A small multi-label audio tagger, trained from scratch.
Training: muon at rate 0.0049, 3200 steps.
Data: trained on read English sentences (LibriTTS-R), 9.8 epochs.
Rows from block 5 of a small multi-label audio tagger, named by matrix and row number. Rows with one number within an expert belong to one neuron, the router's apart. Each number is 500 + 50 x the weight over its row's rms, rounded and kept within 0 to 999. All counts start at 0. Numbers have three digits each.
After each expert's rows are labels from the 100 clips, of 14976, where the router gives the expert most weight on average: "top examples" is what is common among them; "loudest" is the band of the loudest frequency at the time of the peak. Only what is clearly more common there than usual is listed. The data: read English sentences (LibriTTS-R).
# router: router (model.blocks.5.mlp.router.weight, 16x160, trained with AdamW), inputs 80-159
# up: expert up (model.blocks.5.mlp.up, 16x160x160), inputs 80-159
# down: expert down (model.blocks.5.mlp.down, 16x160x160, transposed), outputs 80-159

# expert 1
router.1:480530537563566470436521487446529455511508554480562599521452537531486579581577618544535434490450514481464446406439516582504476418504539512487555479518522443465552505572504571467530402477474514548458437539487520522523445482484539583474558432
up.0:470429531498437492453472484555479455569565579413469521527515582580535509471497507528476411425455559490510523510520585495576551541515473527488444513570442405458529571502546499514392411608526454391495474397466423435508440507548537551558511453
down.0:492585575538470462395501542547514477470467457470435557567531479500497462465446528588548577531494496478528564408566472498476596475550422443500375537547536490446394570454466540410564511531601484534417499517422431504523415463484531470390513437
up.1:477544509533635454404433546492451489553438459516453529503454511496450464534456483460452512454506393515613496482500543438555470493388530492535507512487519559546505534521587486521501499502453498523486482462521390493529541413501536594526489502
down.1:479496416515473484525531527428452546586580578535424482458540536587517537589527514445433490390543435505447490549483459483528403496366350502485543543500538450465525455457564496465503541465511521511525530489594517449408500427402497465512516492
up.2:513475543529550578460489453441537451426483437445514495510476559538500571462511450558505483472551376481520592424551567545544590535511526491461468530532432544530507462462641556476466476472523464501454474463524437501464465473518496498443504567
down.2:458424462618383550538493434577487528460511505519406450520478486522464607594502442574578514558478517538488520477598445397537501459561495468444606465506520481493477500407526498519507511469615521478489412498442526549508485481522555539495500606
up.3:571584471479410465476597519442444610550468479419599587472557509428522427578559474487491435552424504486509514527543448485487467451555455527493509482499518626543501449462515482533466501477409470507452439642478500444565520556470495542519407432
down.3:464489506506519483575518514423537555436488522516567565423477585476421454561564450533508459403556492451458536480522459496523514418463481407560467538448484408544465459444528497546466570456420618536530441516481386494573550528461456518615466512
up.4:521405440466590484448443555452464567467562526605502522568488414475515499554576499498488636465606517653470479605439538526466473408439528451461410514503448559567506541469463535452520406531545472522470529567504483472468495500497527480517502495
down.4:504489489487457553476519486546583499532448574534397489482522527546494471467488403482433508570555474428494520402493501537500507445502642544457590492526526511514548489548424463503524490458603417541600502527533471642438483575478582467472562485
top examples: the word "with"
loudest: 250 to 500 Hz

# expert 5
router.5:413535421459436548596459503450480434483495409465435477525502503626476483396515559487454494478466428438457453527446504451512493504590543610521459448506577510454536477487434557517540530595442499472405442435465544555533439476502515487573505492
up.0:455504486507564464540519487357469620487518415454483496479454500474533504548542487581539445576542524551616438420548537521411473526419522491442357474502471511546527493550493477509490500437508584448514414407554435485420499458500440509484491529
down.0:531503476503495471570445541496479475470435530417431543519517539435534478485434523440517400456512547480535452491526419537582408528455491520460410504612439479520531506462495500467525479463565523540570522585431566551544546525434485458478553503
up.1:502480465544527552522449546390445547509470496487462487545520445530486579523586486449475475449464510537501559499496520481360428461535594502453538519405492588584563497408598501508591571552521490470534489681564555557480466534521542497515562492
down.1:512468550516503476496502520545485449527507556531502530464512515508453338566463569531471340524491523565500437509508456488465515514457435399488528509599505500538455474449502539447487530497595467509493477468492506463504493456380506538547484534
up.2:510526356478440464443526583478482426427434570466574422536570552459529429570475509546451426538488487462484508514488497518484531456407415501498466457545571508431545438574522422439556532557517539466488524485562541481510510513544504512445562434
down.2:503518449616428446517492501534529518521521474513534504510442433492480298477537477518484419472580491487440496488615488451524572450466634720535484502485537502513448603530536500574442523507611496461459483530497464540429545494567474473550544491
up.3:510551552508457576539565733468473612472436506512439480539463525466434425468500467482567540479498503482460589525553438477426484498449454618471441499393577539479485577456529518559484490552427502457493543480514532550572480359550563517417441420
down.3:497473493429558476519464485456494565487569554541499471488462553503483415524484495400462411491448528408470456438504540560458538435542418422566501571514500398487542494480511469519442467502542316555516463479516556505481566451404371489465564511
up.4:560410487545478541621507474456476478494517531482482563494485476558559493583465533493482491552473506541470438558465406394465548462520469492372495502438457513499457461423552440473578472590550426487526428491554586534480480458546654542487471514
down.4:508409554464532502466549450476488617542569470573511623535475518503566487553477397497541540586499489567470519488592443534466505454520450462498478458531510478550503570542499511506436480509404496563400478495553445567512434472506581434499545451
top examples: the word "see"
loudest: 250 to 500 Hz

# expert 15
router.15:523431490510584385546499467468465538478557525436508497520571513513554488530437528522461407474541544492444472593562526397465409489499567504535592476543480624451525507524438451453579428505489461452437446527450468484448503523494490458538545588
up.0:514543530505452518472394541515479524538587468498646463492513578464519387508489541537552502527548484494486475485473538484498485479553546420514537448495541577503442569530533498453505576465379476580499509488471402520500537498598511511473464473
down.0:638455439546508509592575494506473467442397516670450499417542488480468464410451452577475492489565494491530491395519544567488476523521547473534508451533562570476486418577575516469454464502516519527451559436535526441452647495501501461497432516
up.1:528425517515588520501477515487474550533528548561442508539474453388527524391560615398458532435540471577509481480513486532493535589418520562604569570435404457521532496543540499466543483523469530549585476467507497529470603557493339503492425532
down.1:448545546483505549503485571468463664413523452447452519437408478588492503568468478379471517455553489481511479582416449519528447514449569469522515469432525496580440506590455547508480568466543527507510527442565487488478476603509401514565437512
up.2:560477490548566470390478526506489593438625452496414432490424558422543500499489521489450528517490503498517552545558479470449454488498521499447525468474545495466566453538583450382439449514502544482452487542502464545426435475449530496525514517
down.2:466507436411453465431531567561504467489548429464559505548617426566481460443479476469569479530476447559473449519483480456437587503526487573491479495608459530543529505481491505465437477572468482496500484616621506550586513528419413599618519433
up.3:448428482574487498505541470525443451496437562541542535509414499503450532441515500494488500507434528426491526478475468519514513490522530542561491512512664490526513453515518497501491531617519563538409468574483529343498534466483418536529511527
down.3:483571553589540420548541494431484528583526471486462505493511474443469468466510524526495491535495453511510467543504484535466505526569474511470473487462480528425579586581559505404472572524497558514459454544477449491520465531488402421435499617
up.4:550479471513498517413471545416514511512495525496495520453596517549472472586484490456525513561525510453479447628535542469411584508517490482542565575519486552516485496486473508453538418418497493471521489404530540506513496568504592437501530510
down.4:468509470521560514577483520443494502441641598436467454436398457497503471535543446465533578392486480484422589475396436479466526547470580492436467565436493516475454433532461508537528500530384593470517423554472489515475503521483600442452506423
top examples: the word "all"; the word "she"; the word "her"
loudest: 500 to 1000 Hz

# expert 7
router.7:531484459536501521547466466581576595418428613501484477490506565417499473535473449405432431472659444424547461496531538546489579570515469524518443493518453488613488431515569508595570561483590484499489543437489378442455496469570534483433458510
up.0:482469485521506440533558620461520467458519476398508516541534425539583480617558562460498515396512560495495501499439432496531397430449489441606505572571496574443522475501577577542494520453497502510475499448559544510481533572493618538407426514
down.0:505575490512551482442489513439540573546369582464476472474529508470445477517533487548424513529483512498577540545504440594531590527488516486428574533366476509447501523463529508515623480468565572427573501414458494431477374591549404531522453530
up.1:526592559546377428555481493476544425477450470474492536451428539431553445499553560577434493480422453493472444555581486534474453511512469451574465540562495549530439585516562468474507520512409442532637485549479441478499619521470495541505585535
down.1:423590440525434503448557478491558517524524538498482463599521441493468413491483427546485500494510515558443530527476433556430528518549511449576576562535505515522467592443542530585483502444513509523548533609487479475525375445478439592438479571
up.2:489426464522558451555442470511555573401529536429556418441532569450545484415497477442543412620561498452535494415533494509527462467508496520511527483494414500550489620585482483511467552459448568495528485492529472449475486555341502468530451482
down.2:331504497459527550488530530570504515391512521550531468450504573454491495478504475482465500409511511573431434535554469546540546450469478421486389539496454424494431521497601465528523461486525624543554427479503532460487390478589573490546428448
up.3:430389603555414533479507466443528473583469613401424419440500482610498497558490433571499485501554468484592543497548462496441543472417476544522509472492481530502524584460510479543484530430522443500492503575515444527566470497462506421554427532
down.3:571567513487448580518458512505525542472467552669459491491526534466474501484528433418471517530453529505473464384509532498511468559518427564524442526507510557549389538465503532452545549447435509466452470399478444508496475498538583456492514460
up.4:549519496527488538410529565515467478428467542476556539456449440493503502424512498549467422565457455541480433538511564467462442485534530500433535531577538518485419540525516589512456503451522438530558556626499536447492575574499524429436583507
down.4:555511485503448474501504513428494559453505529503518551671475524560450510524534498469497519543514466517560466505409434625469592569497531500548454578457495470534476526472419455449531504453528530530546427428436437486463492588339440447469577596
top examples: the word "said"; the word "she"
loudest: 4000 to 8000 Hz

# expert 6
router.6:482468507521573587477555524560436464578473388555549551507549416468414535540446567560452476525467516481622580493520497553440470479448451516473452431468548514509564550444487428511467400421494588545541480543477402543581473553458445451532498527
up.0:467495540466545581537562465493568535488378436583516501419467523479467503569506460535577451473673570539431557491507448562411522463480516507472536441473457505480522487541473473544538550505456523423561492450498511586528523524558493556482559466
down.0:416509491448399467560509517413505470391460507506524494587446463554600557514444427547535492517530573468508462440504430471437547509551570545510441568498504536552518396608658532537524572494512544489457507514470482496509541412605408469436480518
up.1:506465526420505572464546546532513503430518494387448577443546447479551602544505566543502545531543486485436423496503431506399427572520645417539524488442471489542468492521505513445505517530379566474490459600485554525448574526559445503480480548
down.1:569490611446548609463508521503510448532472466448504480531487410488385580438554447428473491558599510520493402466492539507502558505510488500498506472515495449565451494551557501459470542439501436425485503455528476499527456499561451541451543359
up.2:458514466512398483572490505507515586560508506464548437519548531506530457514530497556434460504454492481516524432425510466561545583533551425537525562480464488540466564520425453469618464534411500525534475456491372509503502558382569537474437570
down.2:471510435416497516540478517567540514496458545391470506437589500487531510405470458572576456503427506522457466444399610416515541551467449433542502557599478456508482633453487527392550547536542466590497447496511459507506625476596462574391533466
up.3:507602548460454451491433478437534519586480482532429468496596542521520532448535583507448564463510486501470558454464468617420570473358506555402555479578515504495542499550465440472542550532506452504527528457536460548538463579513461510476523487
down.3:496496485501472421491482530483511441512452448542438436517447641467427548497483506569512567565469487490430481548400538590432586499469362520479538429518516495469417550493496477550503588524468433500481470519596464472489397495411502502632465527
up.4:503426454530531480445518481446510564468500624493595410464470411428524492524366496491455539605548453532553470510510570399513464481456479611462610532457562511530528567446445505543505458508515470451491520530460510534481539496470511512535467494
down.4:486420624515392577499500627469511478559429494486561515469429556520516509491452518468479440468487476507482490490403578493456552467539391465528473562517570509528447462561481518499456446488496473564557495438517425484493559514523498435539516586
top examples: the word "was"; the word "his"
loudest: 250 to 500 Hz

# expert 2
router.2:522488595590586435517443514493476519483447471578551409503518500537495472546472445477466437457477490499367474415533473422528517562461498561503615590529566462487578446502487475532448422526384534482423560524503516449538466525455510475603483480
up.0:401435511546517499531525334543526497471574476574478528486522531477446538571526522508509508557465527449497513556468591485413492482556492459524427553557527579498485493417454506613483536482433525477519540498482416437499491581419477497390468501
down.0:435537549500517383487542501487488447543533480570469598495543542538485410537520499483479468526479482469568444465498501535521478539503472491469440447547556505543588495521480528442552463443622521527537585492377500490551405597561557537491602523
up.1:464471433533535600553573407485464452464569479585541543592394486509499492481486558487483481506478564370542373552499576483474508457470525458535551442423533503466534457534414400441509520520534494500601492523474544473552449481470420551493431433
down.1:390453560473372476454516500478503431519543445544424536520553472390546536572487510547514636590480467469551496482421507483446493586459350470531566440453483493506465510498441484501495467469476523447458507547480519496489472483449556456507504496
up.2:516551451442395502512490441557455504556471542519524476452501440635525442502477397482534491523439458644458517530433532473533482464446561455581618547432444486504510399542490429517502476542598432552544540539554505497528573505487513424544556422
down.2:465540393577469500503483487477437494542461486499440468621517488482541571451461490507536425479514532404532440471476557574556590595485510518447513434337517456463425491565573517526520532521550505428536637437554551515431624521471427550598509500
up.3:528506467488455456500449490538406508511486597573455547469524548514516516450458471674512475508475504521529513525432527488486476446549576500594509457428475523512584441454571492505468533745513440459457533500529434603552516478439470527509494478
down.3:435449404547512480581460611527478448465459493497446476450453499453416583514469545614486586522499565545542445549444457459490517545477434576450540533564515539497480460487421520490457452576544489425460400518481593593523519539509395425498568448
up.4:509492518522487431551423405472474442442560550530538563528410456477475522440550534427506495518473535551521500537601558507487457403395435490514425526352435524518522547497489592376508526564485491501510477553526489514499622540506518491470509507
down.4:484498477523469496495462486504517447562609550453491535494458411500508436546531521509537564456550576426528495466537557567462490573483567450577577482501489503521503437533478476488474489468585453452452500514632539514444429427598475447625479457
top examples: the word "i"
loudest: 500 to 1000 Hz